A small image VQ-VAE, trained from scratch: decoder norm batchnorm, decoder activation silu.
Rows from block 2 of the decoder, named by matrix and row number. Each number is 500 + 40 x the weight over its row's rms, rounded and kept within 0 to 999. All counts start at 0. Numbers have three digits each. After the name is the row's rms in percent of the matrix's.
# conv: 3x3 conv (decoder.decb.0.0.conv.weight, 96x96x3x3), inputs 60-71, a 3x3 kernel for each
conv.0 106:543525495539470468537454452481528555463587465501486543469547517492519522533493530447541531587482556476490492553511463530539500539504413524566559507568453543426554483443475476533437494528497420520474554490441458537427484524498500529480507492524509480470536533479504464533532538514509521537491505451464521469483514470478458556
conv.1 113:455487516477557490413485523503452521448536521521497531505475579470581541500448461536467490500467499498548559544533504578560469523440446517477460530450499481523447548423484545455451496482546530513501457454459558464491489553521473488474497507466476544471525432520445564555482490489505512525474476408515471497484536469576461473
conv.2 079:491456489498550486536486534498415518455530495485473511463487493477514551461443496497508520463466513463457518526492513440458580460411504424469475508469505569510500502512527477501496567497480559586601458501524484455467524488480461477460488494494577467521493532533485449544417499480516419520469426466499505478501419466479493461
conv.3 118:512549514460504389491465555505452460456491520537541504494460500521513500478511488473510501524516474512496460518477458509484456445527532467508535557499436509473521531576494550487533453381550443383429426484600452520502522534461511489506498519490503520556493504473482525479498527440555485490503399525499550539564486436480457493
conv.4 108:530566491490490428585555490505473526498526521515494497510500515480467489484491451551489532508517499566478530494469548527422533558492554555499500498536520408476438472426513489513515533505514449441546540455569528500538521440518475457513469559463494517451477560494401481521505530504602511443513503503517485420493525526458484471
conv.5 126:515498477442502594485442453514508510489509507516495458454517511495504516564503522503419519601511482488539508566488534532551503486511562494469533438493531509503437482539449547530458487412531547419439590418409582504482499530517510513476488467527570473503538523512494524466509502491483539486448475598512533503464503608469477512
conv.6 095:561563497485515531459485533472434531548497471452515489445438450525505442485541512519464498518487445504502502466504517463447455467463510495499506482439484515527498456503448513549587485416501460445495595438431480445512482520467502468479518509487517505491481537414477495480535555468477547495509402530381546513506513438547580464
conv.7 083:455486502462498514497536516458489489577540539435524509507460471536516471516496503509462585521469474469503487536431479485464478506573491562576487472516507547517524473457574533490538553550473506526471501486430508462572495527504501545467507458527499510489563514505544507414478502501480514465523587457490508555420600513454569546
conv.8 114:500492526487456517588530493510543516381519535508489533516566481457527469575457505532500554451482583483462510545395488548456470497497490497505561524458505497496464559564501469530516532461518504552494520530484444540526510466465546496538530481456528506510509465528484485566528539468555535506528582473449484502478474537469448483
conv.9 092:499534456474524482499540467496502505542515528499425510517533507486543478482416412471522539537511460426503513528510523454510530492505503478426441509458495562501444496550500532471429501511562434499528459483540478486467471497526574509476503485534495451552467482611547518514462493487495461481454572509500487430443490489542506544
conv.10 087:464468452499456447481464417534541546509484485548467528470478465519542490552493546529537489461519492528543463512548520595454498476569517519453503480500473465486454494470567435488498491537519502523504490491548436514488559469562528459486517501517479561477508465491471531578502526499521491511462479566548523596458504530449500512
conv.11 113:541438534453505433428476510502484526487490435489502501451507501524530486490468512496479492564495489525491480510461471547460536505503511542439505479480560518486538451507497438533470495522513513472422551489496461487474506551469536512488478441491490497547435540566438466535518507502547493432506478448494477468542571465538430495
conv.12 095:542490519451443491464476527485478459574548486471513479484532528474463508454528588479512549524479470527506499493484490572524502509423570548491455533504452613528494531544435502469473576517440418517558450499455519519564445488486511504494497421548504493517548576483482478552479486446519482453548473500430490497587505462436434473
conv.13 086:480438525506447440493518479533476505477557456475523483500468441467493508545540478531521448477484533534480464447592450436491516488491489519484585501528463493544497493546535516471527423477555575464462469498418532511459501465467525437514447472502527507581505538502483466485505517516465492505478488446497450491545520487465525496
conv.14 096:526531512524505460502477438515496508481518447513491508376505470497482495548457551441562524483492523511461536503466454512500557531535385547619592530550521502450485509489525562450506536546491523488494521562502489574513539485494511505498512506505491452426514465504543563385510490562524509487473455480479496530472545461516512558
conv.15 107:496535469446507419473507534546485529518503487440522496475475490486503515500487444466506523516593539491499466547531507532508426502445454523552521477455431482445414393535467550494509451471425538480628516615521464431439496498489434474489502554477509495475515525404505495432486532455468519467485517483514496514513537535534511508
conv.16 123:480499404505435548458480583537538478499446446506456529515530555476470536520518452530522480532495489502519482479483528466505522450499497479461489469522502543495500512448438506474467454563496515487409531452419508531427475528513460522512545484485475478524511510464471542495545451542445496507442534476493500564474496517528508461
conv.17 090:501455487479485458530526547453499508549476478494474539549531563556565573468529504582435583538514452462518528497581476550552493501485538529532499502448422417461431482562433407460537468440501490440509547424416591481507532505482509520483507576509500541501492489500474470570545505439522537514471468415496516547543501431527541525
conv.18 088:558481467553514497483412448453434495534473520513450475507526445460500568517482521493487449540439526530518472505527517513460565482518530605460476489550432379508469511510615442475430455465501570535562564495482463546564533503523581476516494555454502523472487490544569452520481528514521513559487525534484466482475516492583547508
conv.19 114:473502443473552578477472488546480507483465480483529470505531527500519546442489514430488467572531485476504555398528553522509437469543495530514432479544507542406431516457535475576436515501470440532454550535582509507537497467509559488522451491523464507507472447540501495542514443499487502508516571508484464447474522535521491495
conv.20 102:508488487563467538550464465466567462512470522489545454467555482549443543428472485520494479440487495516480498487488523453485447479470564498474520436475552467537535484496447525410622423509554578541498430493484517473547524474510549445463505472517468553587471443461524482500540492502534504547513450539481468456532501508492507457
conv.21 089:537460590488473563508481498473493474500470487483544494445490466550505488473506561519459557478514456547519503552496452540498473459526553507518444502483517507504496501496459511488458459493509573514517445519487587516490496509523544502553508461562487530487452453451474533447496557507542530433542476465494531516479534526551497553
conv.22 082:565507455535501444546436457467483526570502494481545483594549506478473518523522467498485515579527502476521533550540510540543533535476416539447426553518568537557453506492511472457541467429526483536526560577470553499504506479545509487461486550500533469566495471475504383503560533492495521496494480436433548523514538572493510524
conv.23 116:539420523505459527495509457550491507455495479523568510494494479432471493479533550523473527487515491487509476450483476541504500501437434475475450527533499500437422508485543509544468496433541616575535617556529483511446490469503541499526510479446537551483508481450541509534474475520526508519467484523514466436502491509454527525
conv.24 103:478488529531449524533494510562409593533517492492486506463417565493481542493492457478570435479500552474518492459547488428566533517502483443487476545491404528479505535528503506551361525496510558511481490494440528529512504428556499410569523466455486486477461545557486522530537483456541485554514447426504435548515492591521510444
conv.25 098:512544509473485460413540493477482478535514519511475477472541556517506505491514558491513500515514457484551465473484476492503414510590533445497412549515495578513533476562459543477480563485446444526469472510483457470499461530483488490507552490504490471532449457499440560513521524503409427481507495512566487474428496522451455453
conv.26 086:533518493475463502500428439439536488461532404489503538514532548538522534431485569545463465451508495463530538458510605503554507419536540430456422549500409486461421493430505479498590502497466430462434526444428575462605510522515489541493512491489499525533485472407500524480493487455517514521442417491561494483541483482522500462
conv.27 088:546460568499483557518524493479489520438425510495520509522482500465530495495498460471502483477474546501439442478453437574488477540499513500472551478538526452527498494434547497525501512512458386505541501498591503504554530541462551508489524449563474499479538497504450513527548493509477534494525508492447430528502490493468517532
conv.28 112:445481491442564547505496440522464557549441501489533511498451471538460533476584471497469538491557439460503533496570536477557499477529516508527607512510551481496529530550540493448489574473484442546469506509476581455479500497513529484546467467485519485460504500457532497496504518491427551520511496466520519551459476550515500430
conv.29 107:532505478587499476467472505479509465532509545500568454541537487515501478534455541425519505534548488482521512497488464489512450482567504543537504490541563556455533467479487503480477524471544474501432426517402576522512547468561492366532505531518434452527541464560465444554518512490547497496447460530549431497436513479538449520
conv.30 089:497491514495522492460501509500490535490451478524572461574548564512446468519588531530533494414457449509464530585502480491452478563524524470503539491444502512435532535468460457551544546484494578509496475440566491561509505506534459447532500487513433529558544435427513464555473484545505493404520465531506510515463487547472465459
conv.31 098:540460467468465541523501456506454543457531502530478499521483403522501541541483475478550533478509472460534494497431447573544512470508389489484536514548568521514501478571525488477517490563441507502577542481451501506440442539479516538491476493490570505469531434493456538459441498487454515519541512536491531488436542575505511525
conv.32 116:512492468507518521485474445503448543492501612476510502466510590561470431486488461524484548528499518448502512512553472550500433509512515470549475534493311503486621388493569534468588454462584466469525514476447508494479464620432513556392512527497548459554465496554516503432463485501458542519540459527523531502532540479472490481
conv.33 102:510534438492509509481521482486517478509508541462471463540475491446505525496480484490568448473471488545476512494474499505497497430484510549470529463536485496515560520499561550494491471468456568489521630527457515502469479495487550571498497434563457529436512538376495509532511523482518494494472480492556480532509469540494538469
conv.34 080:440556463486541507411501531495562499518507532524472516556534488496513491510457451511516575508463510528507540540471552525515452507499517557540550483477526463534453504545515594449535536455476530484504491507409479538434471495485491500428461468493585519453546515405531539562430540484505572504487529546484514489506518503506576485
conv.35 089:478530454494508371520541479484502524557538526515495464443528498518487527550442430484524485507537489512528509484588488501521475468472473574586468510505528480497488454556490513464466432566549480418501460547462557491594570487459462448523500566430469555512536483533444454536518488481463505515458440548631528387510496469446497526
conv.36 085:493479456528489456495464507524500540526531486528519515387561585552493416489499630493541427456584491529532498478504480491482569529540528535481457592500422489504449478527484446507473526474543521483618445513547434429447504434536528539457442521478483457511495514591475492482528485510437531532519508508508505544560525536437437553
conv.37 112:476534547479542500497489515518534460516532500454510467609493496512482479505521471498524454461536494539513497553524530385492405546517486474531529495478546524484507542465479565478462514453512474480463494510490439497534467535470483507533499503481519541484569485410545505496474516514494502471518523580427643562438473468500546538
conv.38 106:468440520428535557481576492475514445449590477486462507486475576460556502575466479516519386458530552492455396471510510551417509487556491527504587467460452482521541533481486453491369506554542501464459561586504501505558531454520497511563471544492520460524574509491471442438555527478565420478498505484529469535550518442489483509
conv.39 092:576488500493468461595488455458541477507585493531540471520482494524487494500463448529547482514546492484500509504419472510542479517532467501545555493510496502512566523443496565463612551482429523450441485546463515508571468488527507468469475446545518514508482506510565451518481545475486478558513451501405484563514523507501542501
conv.40 091:452542513477541499510538500464512497582482478505463519479481507509476466518477515458501516491591484571529467565524443415437468522470527501503506497491512517511498510485523474495540513563451445510543494482503543473484511564533426488414423508534510526456552492456525465478433493490502488514453504514521453456502542523522444443
conv.41 108:475539532538508505470488454480546538448449506538506520493481451492501522469475483495510556516439520539469497535500536482505564515546549485503501550517469519449492438520503517404502496489583484510466453440548465501540502487517458517479479540519555474500575459509566480489506466515512514517573530469485500528464473488477549558
conv.42 107:541519505506542504468484452504533480525492477491491502466464483470539527478532490538480511476474536497550483468563454507499440495450523498434460528477461532456562543541509484483495510519508461515469477453531443481510503457504547534600491452483474538498531468519493502537483469520558499560504412463525545481530546451483504512
conv.43 096:511470472565522485443502493493474555426484510533498545537495468492452500481535482471522530460499455435466534520434484536425472545495476522534497531526467417552500481414481423509517580508510580541488499482435476534402470544514481467462503538544490492535481500468557462470429519469541564497505416418448539537485517511505469479
conv.44 109:530551494596502431617522497506456495537544537509521447488523461501514473497496528486467486496481530499505473444459459564554487528531543458501514488476543550419455516530513538541445539455557547455561563478458519528535498463512525516525527456552537539471482428549458483472480537511452550523534599591482452489435568541496495548
conv.45 102:495515465511484420507478459490570416500529486493416495531564471557477498507428535510561556455507452504533520496436523533436522522515484444456474517545547547509532485446432459489574492549459467470455452437460532512521484525487481489493482516457535516511593526458438455488470466496535502499500457466493530456524490500473460515
conv.46 104:425512525530505541476440492481468483508554472465514488536479416469512527484565541456463515517472526500472545545506596446483489519495402497590533520545490511465449489476383554543572509486445501461439527570493507506455495508516464484453511521513445490443537575507494448407514498437511535463516519490489567554470439483477540476
conv.47 093:482472479518514489547489493476530469454494471559466516533461500534526423574572555495515432464526472516496454551487502571487520493498530480404468562533516464558468510530525467500470521451514523497489515551559411520468524532486490575548488543508534529484545539405510490491474499485469464512432537559536515519503418527506486453
conv.48 097:508542449577521484576529482528539487477469509530499494569486453468484488516479525457495555483491473487490463499461521493445476486516529458460460558539538504572541529477505471494542480588488487493440464490461489500485576450518493430421499449545509545488582506401458533494478512514525412430459491517521449514538507467463462518
conv.49 113:526418521553425459560519520506497505542574438438479526559481491593520459444526527594504446458517561464500488406513417466446493563490536531543499497481430444499505481465434427482576547571426509550472509549450533534508453449565505427475532533502484460542485542525512475551494528503475497587479446502503486468535444533519517532
conv.50 100:468476541442489500526442518475524487499551519481497514471535513478477542515510493561451480536529500532447478470502530456561452531488495508499461545473520513494500540552481487535479484535484511466523453498448590480483534509527402498485535471496506461468581470513506475495566465464494525488516465487568526507495543488502457467
conv.51 108:538486481479482506509517506553454521491540528516468518514470506527488515492490445543524520434451465523503524426461451571513525450479484491510483533546603475542499573494485475492495483551457460539519456531447547509532503490491496483491525487527506526501478453440453520444559516529498533487503510530520546505525462457546449507
conv.52 085:533533489541531407462556462493581479450559482489527509524503476541521414490470587515463525492497533436542471472515561598445497443449527480472521497484522512571518465484487477509558535525483450568547441457613456524528460510499521463456490532492441502467506462499529540431525483509537487491427511514440536488467528443527487539
conv.53 113:491534471476494435510516419459562459502542515493487507470520519485496461510511524596493519438507481508541508512540524435460463546546515502486506495439460477488463464523540414492478466460506514562496503515513518526477503507519467494471502543532514533448440539487515474489509482493516453449463519509501517491473508492463568507
conv.54 093:497518459550483584455472456485510515491492463517485498505543519469495509488476441500508490480510553467564459524483495508475500490488453538470574477506603482483464535572512500478447565475457493553501502542417503524412514535495525544541525468542451520444474462503464463516496510531495517450470505493566499471490496586450489471
conv.55 093:527545525463426440518530509457470508518549515483581489453536497558492453504482446438513437551559545441490444467563528492470479578510494535428500484440486515505402499511482547494495512465474560481561564522485504494419566461473441438548548461486555488479563510537498487478533492527518529457465444464529453488519533552492514437
conv.56 116:492515479480513553465521484487503556491457496504564500566519453490462492531551472484422525515538532493516505526540514540467503539502521489424553523546579463541454523517474451508493446494543466451497484382544469481464505515474492517491544529486498539502461492556524572504526488482481535474494494451508547453540552458511497484
conv.57 077:464482523447493547452493550511531560519512511532481509454519519475515499471459494448505581545495508510519527519436449506527501474462501474494498482468541472525614521568443495499464538547535487465426498566425565480550540511535488429497547478502549464542507509481553476417538510476496547491524496449597524563539518507440515430
conv.58 081:551467519477490585583502535502512462472509496524425555495494500495494539426465438496470557530521504457505470531508480504530436456474455570497456539491572513513520490494473422511508532436537464476470534499506489464530522516498507481482514530501462450481455477510416494485531488503497484539531538446592513475473517475553481473
conv.59 100:546497436431492477490472456548484472476444513499516463512494557491508525504568487457428533584484505462456468452485499576568499547542535491525507564536573546532540442496496521555420495446478503550593463552529465598495485550512545481532516510507515514437497516488556467485527487546465482507541532421492488446463500511516506465
conv.60 103:506523504535464493505480518541504462466459591503530429487471549492477490452448501476542528469453466510506514524456491474523437578474431551493529566520516455491490518507543545436458436521539522524525460511528541480536489473511496472545516500503522513547533508454496438512463528539542420522423529517459494514478524602477510538
conv.61 075:507504455556479452518478481526526502502456506489526506523474471517451498490491598490519508436511510559535462451503511518454504531489571420511534461524504472516509555492506548493510456509543485446600582457518525560544490431462481512479422503454529503509511508545505500429517535492492496498535480549510460500457547482465550485
conv.62 088:506493540494443502544465516522490505539474479480469489544440526484530594473520476521537466575488471507447525431393554518518549440518577455469495545503542507469588529510421458466494501607489542538551498484510577445504517487507455422501529477528443498492503533464482544527456501431520519492533516514559496507511512503478530523
conv.63 092:508509507468488504543504508496460497485542486504528480523497497574477457441462473442553450522536529505486467514523543494505492505439417483495461460524506512491499462472505471508464544485485459558468475458593502440481471467445545529523453468537418530554503506503491506508505530451522458464590482492511472450554572537448550490
conv.64 114:541527477463520468561465549544456469480551515525472516509486499445493572572471454416567505537488438435546508469488490558509442477508525550535480472534465556484496500537534492510429517504531397497505559477530503491548507521496460465492498553444445513485463497575493466493564503516512487529527485483518539533544458449465500513
conv.65 100:465486474495482545494471419513521506470526465518539497444469515497474469492484539456514481515505525505476555414489478552522487458491504474549508488537539595492578564475446522511500508466446506530533510497502552559517503533474503470467482587471571457465509473592573511535449524449480551493453527471466460456552488483433595560
conv.66 110:542474437491518463481503451449475518533567462469529514492527575518492470537496526398452510514604509490549536515454489502506516495516553525438573453497542550515514437537509513497523499496526571505499579479472527561435563574472465471524507498505566490456505557466433519475594506478504506493470515477463459515462529559484536549
conv.67 105:484545514538525505561479435463514551478536456523453558491449544499490471536477486477567532496472484431495503444488391492494562527510413461517535487538562522512517501509565454577485465520505464469554553518503530518446529516512472464448526489526517541448482487508488533435532512449526525550567550443520494434499486469488477566
conv.68 105:561501515457551480466446464569492466509506516551482524468493421464499488487463554496573465454517521546461518530478384465448545513544493553531534546516517515404488567542472490473465519490476416539463448524549413452530511423476471494494548472525511506434470514485477467519544491475510423452578508439530484461527510519540506491
conv.69 114:502443535496490482577507490531430507517531440501475503500428439457484534461489517523472529470416487498478509457455562492541484490569409490556484481490577494455486441521543469494462475533568456437514523494574485456548494488485514481517492531482556512474489561459492537449490489495525507458509549491501603429496525455477462505
conv.70 099:521479576507534487511503535545429478493507477517485526516467510491459529501557499500504466538512421489519547473467526499565485435465491548588446451453561508521508539534497486504486461512501494523586413503519458450502477525462519557637521436454516500448498523503500515494474440523468586468460499545545514413469519554500472451
conv.71 093:442472516487492485464519528485454498550594568425469539430491524499474407554562465498539490466500473506525485587500507521493506501449498482540513440495543498468608519429407526465459462541501525483499466534530519446451500511482460450451550492554550476476522492548563486445457549507495476518480444468561459513505519526491504534
conv.72 090:490516560495414522525575522472513504544505535454476529504526563517470532503451504564518466508548519575401512513511518455541494478531502463490475496490494494472516547483453468506549485477502531467486614514482583523521500452493469519509502467519520479575516466504440541540544507528503488507436482493475522501532546497523490505
conv.73 085:465456549484601531454538552464476517479459498501494516473498520468485509465470485486394541536446514446497527434440453485452527508499526518513503561513471551512532518471461501437535519561445549505490457456540504415472493496500516516509516519461556494431521437455589483483514497453432493429533432489495504479490465533543467472
conv.74 109:536529438531512497450489480473490503494493488532436509421558424480505558494420512535482495472497427519550445482496589473492494428443533511492463445455435509536394556496561480434496512511454509587501494540434541575512476518510501523496443515536475521552506463482473534526458425535545495465465461520492470395563487439505503493
conv.75 108:502496490543497524512490517486458514508515492507550447530523542461512566439522387510424461556545523462506574424505463511506439605508550468369510482485507537472434537505497579552474396499444600550558517519511489493484465447493514503492504514510476516552527494527424443479539486480495512508522490459448499451530560503489511561
conv.76 111:464484498492504514552488501488466519496543483499464517527549517530504468505494531482473488491483533509593472517501560543513519401453461516444513583514481490520508487550502513489458510500486406555533457424535564450444521462489538463553525457534514550441554461476482486457544501552504491446544563534503511510493466523548524581
conv.77 080:509504443502528510482473505515505537479487489513570492447520543526451462554479488451549486499520497495514577510527496460456570486504508471477482519528519518537550563536504451489523477477568546599540524496544443449511497513493506500498478523432433398501553530512480560480501478524512466523480508562465509531520481497472525553
conv.78 103:461488550495468436454526516469537455505457545498554483465514557468506458534521536481499534532504505478524491448553506445547514449485491488537569488465510472505513515537493461465446486479511506516535544552381456474499515409489520493577465483470521483456578474518568478473473457494587470426502511473521464549514546541527440515
conv.79 092:423450551474544535488477517512495461490526543480546446517532480453515518491478495541495488544519483461571464470548490494534554377519493555565520573509469514416512510509451449480422475544500528492511554493537545470548512467524544457493477514519594495545503482422499468522503553419541533502509546482427500487563495468450423509
conv.80 104:577508452517588478444538537514493473542491520493502466546525462452487461519540441523522578481428424503596521463560496497543499472498478535436518531504536495506464539554504499513507447476467451531586415459367507493511545462528495477500521481520463566459477544387545490551518478541519534506493486528524509464572469476548443445
conv.81 111:560441474510536499498579484521533522486442508532462522445587477514461455474460477512527501481503490516527495573538520479444557548523452499468474492543474470562495509507517511477493497600449552426581500455482478590497502527487538457534510436545514562449430551453455515425534469466501513525564530504505497543541433514514503546
conv.82 090:493473510431515498514468517512489530491519548525453524546559458456542588506429453556499482481459624474517465526463469476499549506551432467514510462505438501432477455537460542577450524532553498453362555456521546562473489544458446460481487485484463537471534527587536483451519552498456506492467497498538526479477492484535522457
conv.83 079:493550527543470525506484528494554462485537470443524488489503450526489514468488538459489556452484445531470540514451448544500521551477442557472455530518475523634522531461472494504474389507491538508424484506457513485404520513516509503475464560495518566471473439530446512449498450473509507480578460475461495537456495498491504498
conv.84 114:544510544544499497468507506453512499476533529467525489474564513512420477560548461476469453484516567554503526510517517503464432509460538595431479466515440494554510541532492548482478482484482483429450443485497501372469508530498522496508486485511623476484381489548552585510514589518462465497489455525540453502464492520468520487
conv.85 092:543438440487480472506518521462504518537451484489550453514401554483498535524515480516520488538476537495536477484536533505514473513534482568559516455467535548466493435526544442490567524520485541464524527469493486567507466486487459505505469524530489538546476563493494468519534459522412487570455494477495551525510483498483497465
conv.86 080:535492502456553502472487498517483526467544528510528491510518586507542485457501479502444543540496536474486447451577459496544541598566513461526429529520436529456443469500486533498456521464517625482573522452490543501569457576525512557425514535507498506471542525541536440377480519491449543500513532508484525502460541534488469533
conv.87 107:470501527538449496517610494469530470511529512477522479517511546524509487482498491496546439422540516505516452403559453460488510550450513484466489521548445499530576482499450549461479567471595481526464484492456527529489489505570444508444518538478488463485453473582465519464544518489493530474445483476472505567430596444482536412
conv.88 106:467395507514480519545448451523495491503551515550475518492464470499490528470485543508505481533533523503439512537515530446515561547537527528496572540438476495505486526470529508478441449492475477444511521517473497493530533440516506476537462531458523454505564451475575469509515441472473483536484451442453446537552451491476483513
conv.89 112:478527450524487420545457518508524532439516482504539520515563498447458432572586535453520509481478544461463518515487419514495551570517480573522530551497452559532543441488509484564506496524518486610515466462563523496458528511480488463493549536519458496492458474541492477503460483480495534523487539520459505472469558555485512457
conv.90 083:527472443536558476459521466529526498497487497516503501521519485560480448450511554532486492543555525521497536561530568448476542598518490526484493549451438501501450464462510519516573447469515460456544480452544420486465523487481462498520495513500444477531527521459489518521507488485484547518489527472479455527523490550533458537
conv.91 115:480494439476457480456500451469548546569507506473492482507545501477453523481450470480492479531502555485476479426457543456473504579523500500508523475541555591537515462386587523552571549585440561535493536496453526463496455416496478535528507507499463501462522513489552529460510461470445479501477562518526421506469544545484550506
conv.92 110:505501488541479555523472486501484487495488483482511504520519542485456579492498452493507556453456458533549565493518539422496454522524506528445494509506553520505476484440464505616539405479474531525382474390408493572480462558508472523451483518500521469491513480475525480483458466467517516524465517455525508531496465512482527496
conv.93 092:521482548499548468502541543470505448488532499506509467506597574502498476522466493530483518455486467537511503515467473441503528553472501449503491486530531489496501510495484581538430448505508554420482477499513645566502562475481477477523518527475370506500432531544489489562507539506530465444571520441511483512537482516476551535
conv.94 088:499459454508471551499415453501543478456478490485433505535536518474491530581510439476474523485479502498547491473496480492504482516470460526517525567526517607552469443499552621500472530495500502451321497496427516480458493552546506558486547498531510514511500490447508469517484465442527480482477529493581540512467500529576512506
conv.95 105:474541550498469491463528507438450499564577484518433551478484465538491454493479434547506498504490537508506520472437464420482540436394494581588547482491539430532523621494473435457505494501471497450572511529526493627492533524512470491488482474509426477472530581594457454486523528515507542570471497519433508530497547524493529532