Weights of a small image VQ-VAE: 19.0 epochs.
Rows from block 2 of the encoder of a small image VQ-VAE, named by matrix and row number. Rows with one number belong to one channel. Each number is 500 + 50 x the weight over its row's rms, rounded and kept within 0 to 999. All counts start at 0. Numbers have three digits each.
After each channel's rows are labels from the 100 images, of 14848, where the channel reaches its highest value: "strongest on" is what is common among them. Only what is clearly more common there than usual is listed. The data: photos of plants, animals and fungi (iNaturalist).
# convs0: expand pointwise conv (encoder.blocks.2.convs.0.weight, 160x40x1x1), inputs 0-39
# convs1: depthwise 5x5 conv, stride 2 (encoder.blocks.2.convs.1.weight, 160x1x5x5, trained with AdamW), a 5x5 kernel
# convs2: project pointwise conv (encoder.blocks.2.convs.2.weight, 56x160x1x1, transposed), outputs 0-55

convs0.99:479569500503418481423543496542480482480533537521455510514466452345558560562514377516486474527595532516496448473460521523
convs1.99:490484549484496477492472519485528525577391457511548413357480504459533453522
convs2.99:517423463425564502485411554417420520482444496471456496526519419452519551522484544448472463590481538437526398476573486533497493522523529574484564445498565494455419513606
strongest on: order Passeriformes

convs0.113:507590513563509512468415470596440488523449553495457495528480418411572535584576461505451541484454568493452472563446508507
convs1.113:521477501477471520571426447459514463411385433533474556504427533550496443524
convs2.113:449508523517527601504492568551531462432414496567510465437472453527428466429500521590561509523609527482599483505472456404457448579550539529444469457436496536540484470462
strongest on: order Passeriformes

convs0.111:438493522439508512470481477443487562457405498524447462572472505615393485541472496524455445480521497527592588550573455517
convs1.111:516470441452483447421536615517465439526519482506549489355486505492527505524
convs2.111:488442529455515548530466510455577480526524544587478513551452410520501555507543503494550528487521461419472474503583503594384528509460507389514372536425520494529436437489
strongest on: class Aves; order Passeriformes

convs0.80:546508456500492556580507494422535578499496477381556465478521474547513539439493489498515568609530500370564518552457475493
convs1.80:531483537471516445527451518460486518307453467483457471512441470518506542497
convs2.80:445533531542518452423532387467521439495499467503552540490519517431507486575507590476451456458463546473471476522506499502615490465472562470544446538479667581546436503512
strongest on: class Aves

convs0.33:529602551524484489493585539472578510482405552435526475511484433480509575544513535532480537521498429459548510526480345496
convs1.33:535486503505486473516457437542511474479472496498506308594476497554503475515
convs2.33:442460406508521475453593552466544617493575590479499455430479422454463544514538511528579499465458476456449513469512505524547618430487455543540567453481465520493459508577
strongest on: order Passeriformes

convs0.95:473509562504481460538551534474522522476426486452523420430498510494471422530504521495611552487580616476541381513430488470
convs1.95:519515483407497512499472470527522495578526573505559596566537544525578595540
convs2.95:585440463522510442488541520540491517419563553560575450507524526452498365538498529514506467438568509486568513478535391398467550552550557472589477432531539479456469504484
strongest on: phylum Arthropoda; class Insecta

convs0.32:466520501525525409510516521487522453531375480476509489451446556486531451523492355509616512473533537494596445552514522469
convs1.32:443500472500440496539483548509517474633591475480559594566497453468498510447
convs2.32:447447485488614482541476474462484421456452457421462412559596451454541486549560503541529487470491470577512536509503401518510535463464533489470509450532421540567596597491
strongest on: phylum Arthropoda; class Insecta; order Lepidoptera

convs0.86:583455572530523523562510448533492543514580534392530439529442489446515565562503477436489527448566571486457454431549454441
convs1.86:510514447493507492608509506462486494455478531490478402356457502534452428528
convs2.86:485496437540514488531561571447528498409487498530460471508528468577532488516507547414568478546473445569551496530438455398533466624493409450538489403529523537417470544552
strongest on: class Aves; order Passeriformes

convs0.68:432466538437494482537454496560431459524533481565512544545503463497423452488497481439433412488472509550394620492548573458
convs1.68:480545482459478474486546498540516478525418486538406338490477496559450505460
convs2.68:612420449449512547516486560466502416478514437562488395504536485547537426465542491497519513528440469542529541565563498416410490508477516424536527518491394448526556582471
strongest on: order Passeriformes

convs0.98:556433497445443560438554543508525531550511502465568433481477471407586525521503466496468611538471541616533509475494522423
convs1.98:464497489487438513502469525464522477551633576454516606541465472514582477453
convs2.98:485502443531544515504515484579552496491512599425538586406476491387491498479550476485489544528599473505479533518484568612473528417528526468477455526469388492472551597492
strongest on: class Aves

convs0.76:480456582585531585494462496561588510597546462559508509432525510470519444487578478438445523430494515570429515519564458486
convs1.76:508535554554503461484512420586480421398485550464412470529491487488430503439
convs2.76:474434537630564553489556551471432466489537417520547489500457500478484493553468488511537414458545554400489539515640425472491476547515413477517582484455459498507445524489
strongest on: phylum Chordata; class Aves; order Passeriformes

convs0.56:552491560585483534511422519489553521488569540493463566500495491464540518463486387447450593466572482557532536402552421476
convs1.56:474514555478439516537487545532505452461438507500461348437506546528412545517
convs2.56:477448581573558528527489613502533520509411448523552465580465442514508496597413547507502471494444471391517416427536406437442543476490487536552498475469497498447485457496
strongest on: order Passeriformes

convs0.26:497457501487399407508443513533461561581580557534564504471511440496520497523516477420450576518511545607438489546420508482
convs1.26:507531463506500508549509525500453485317438478521490438428530564461504518512
convs2.26:521479484562586495543468561488482500432519450516484463577442487468470541508440561441565477495446484543452434504581396420454597543456456463513597479441561544538572449509
strongest on: order Passeriformes

convs0.133:505515489478488518545581501396521483489485527526607550465479498571398484419484541432519480540491373487452560545427484486
convs1.133:482454552498467511463526447518475519524678483526503495624513481510490482518
convs2.133:547567516518536467552487490409524514469390457577471502487518476542497537509498557398524474522564529506538448555473429463432391425535422540491552458391520484431433508506
strongest on: phylum Arthropoda; class Insecta

convs0.49:449555486491459528482513487497521567492451553497524487485607492473432577500518546444454479504535472568561514406504339441
convs1.49:503546433530499524501514532480470547402334506494519468543460503557447536485
convs2.49:449556559547553466395435566546527584467561521430452463518606560487526599529593501461464433485468515499531495372480495492523448443456494433469537529517519523503506462517
strongest on: class Aves

convs0.35:478487486504501505511522546477542473451453478628478480452562592449501400459623507500592512494497513496488387553538512467
convs1.35:491516481538493507500532477498494534350503496508554329523491525507476511474
convs2.35:508446540467545471493456417516501553587446508469414533522537522521560563473501484469406479469436484512521558459494527558354428512522502505562527533549464420397403503510
strongest on: order Passeriformes

convs0.159:438546608388473485529503378497551539516465490511552464493457522549513452544472543432502499512499416528503548437597525546
convs1.159:483518522477527506494460499470538439501556459502536557301548498465502498496
convs2.159:409466471524538478476564561542546458530557551435391513386497476578505499531603562433558559555534495514555465474518479479421550482480407492549545515445522505545443486537
strongest on: order Passeriformes

convs0.37:466525530470549471487500430397492604516514484574562498543453517540520407507541546385491412431433497553529499512556477505
convs1.37:500505487492488485521515514487501536382569475509555345568410487516493495501
convs2.37:587430563538570505480465445411530577484511565425525522521547518521571497438455496511373469502553487492564460476493459528401439570404571473468572467502474503500531518491
strongest on: order Passeriformes

convs0.39:490504454511500457494444513572435469504503513428450504561495389399517498601461445596435607489535517510515550553473500493
convs1.39:498501535513501522494509503506481458515371504472419504321473512522498520514
convs2.39:601416580490618458484414479402513456487505497499515494487555504498566435528449526445467511407559425431493490477516411457473535541571458530497508569464578472488534519471
strongest on: order Passeriformes

convs0.43:566531490493482599495442460434433567498501518504528500574496445525494521496476603480333534532481503498407503477438492495
convs1.43:507518539517526513492453504514534479407432473533450370370505508529546511531
convs2.43:578429534442478539513514445491564461430476541551411457482523555537490598527494514517482582515451431519566550480542463540544592469506460526561588471426392517499507550571
strongest on: class Insecta; phylum Arthropoda; order Lepidoptera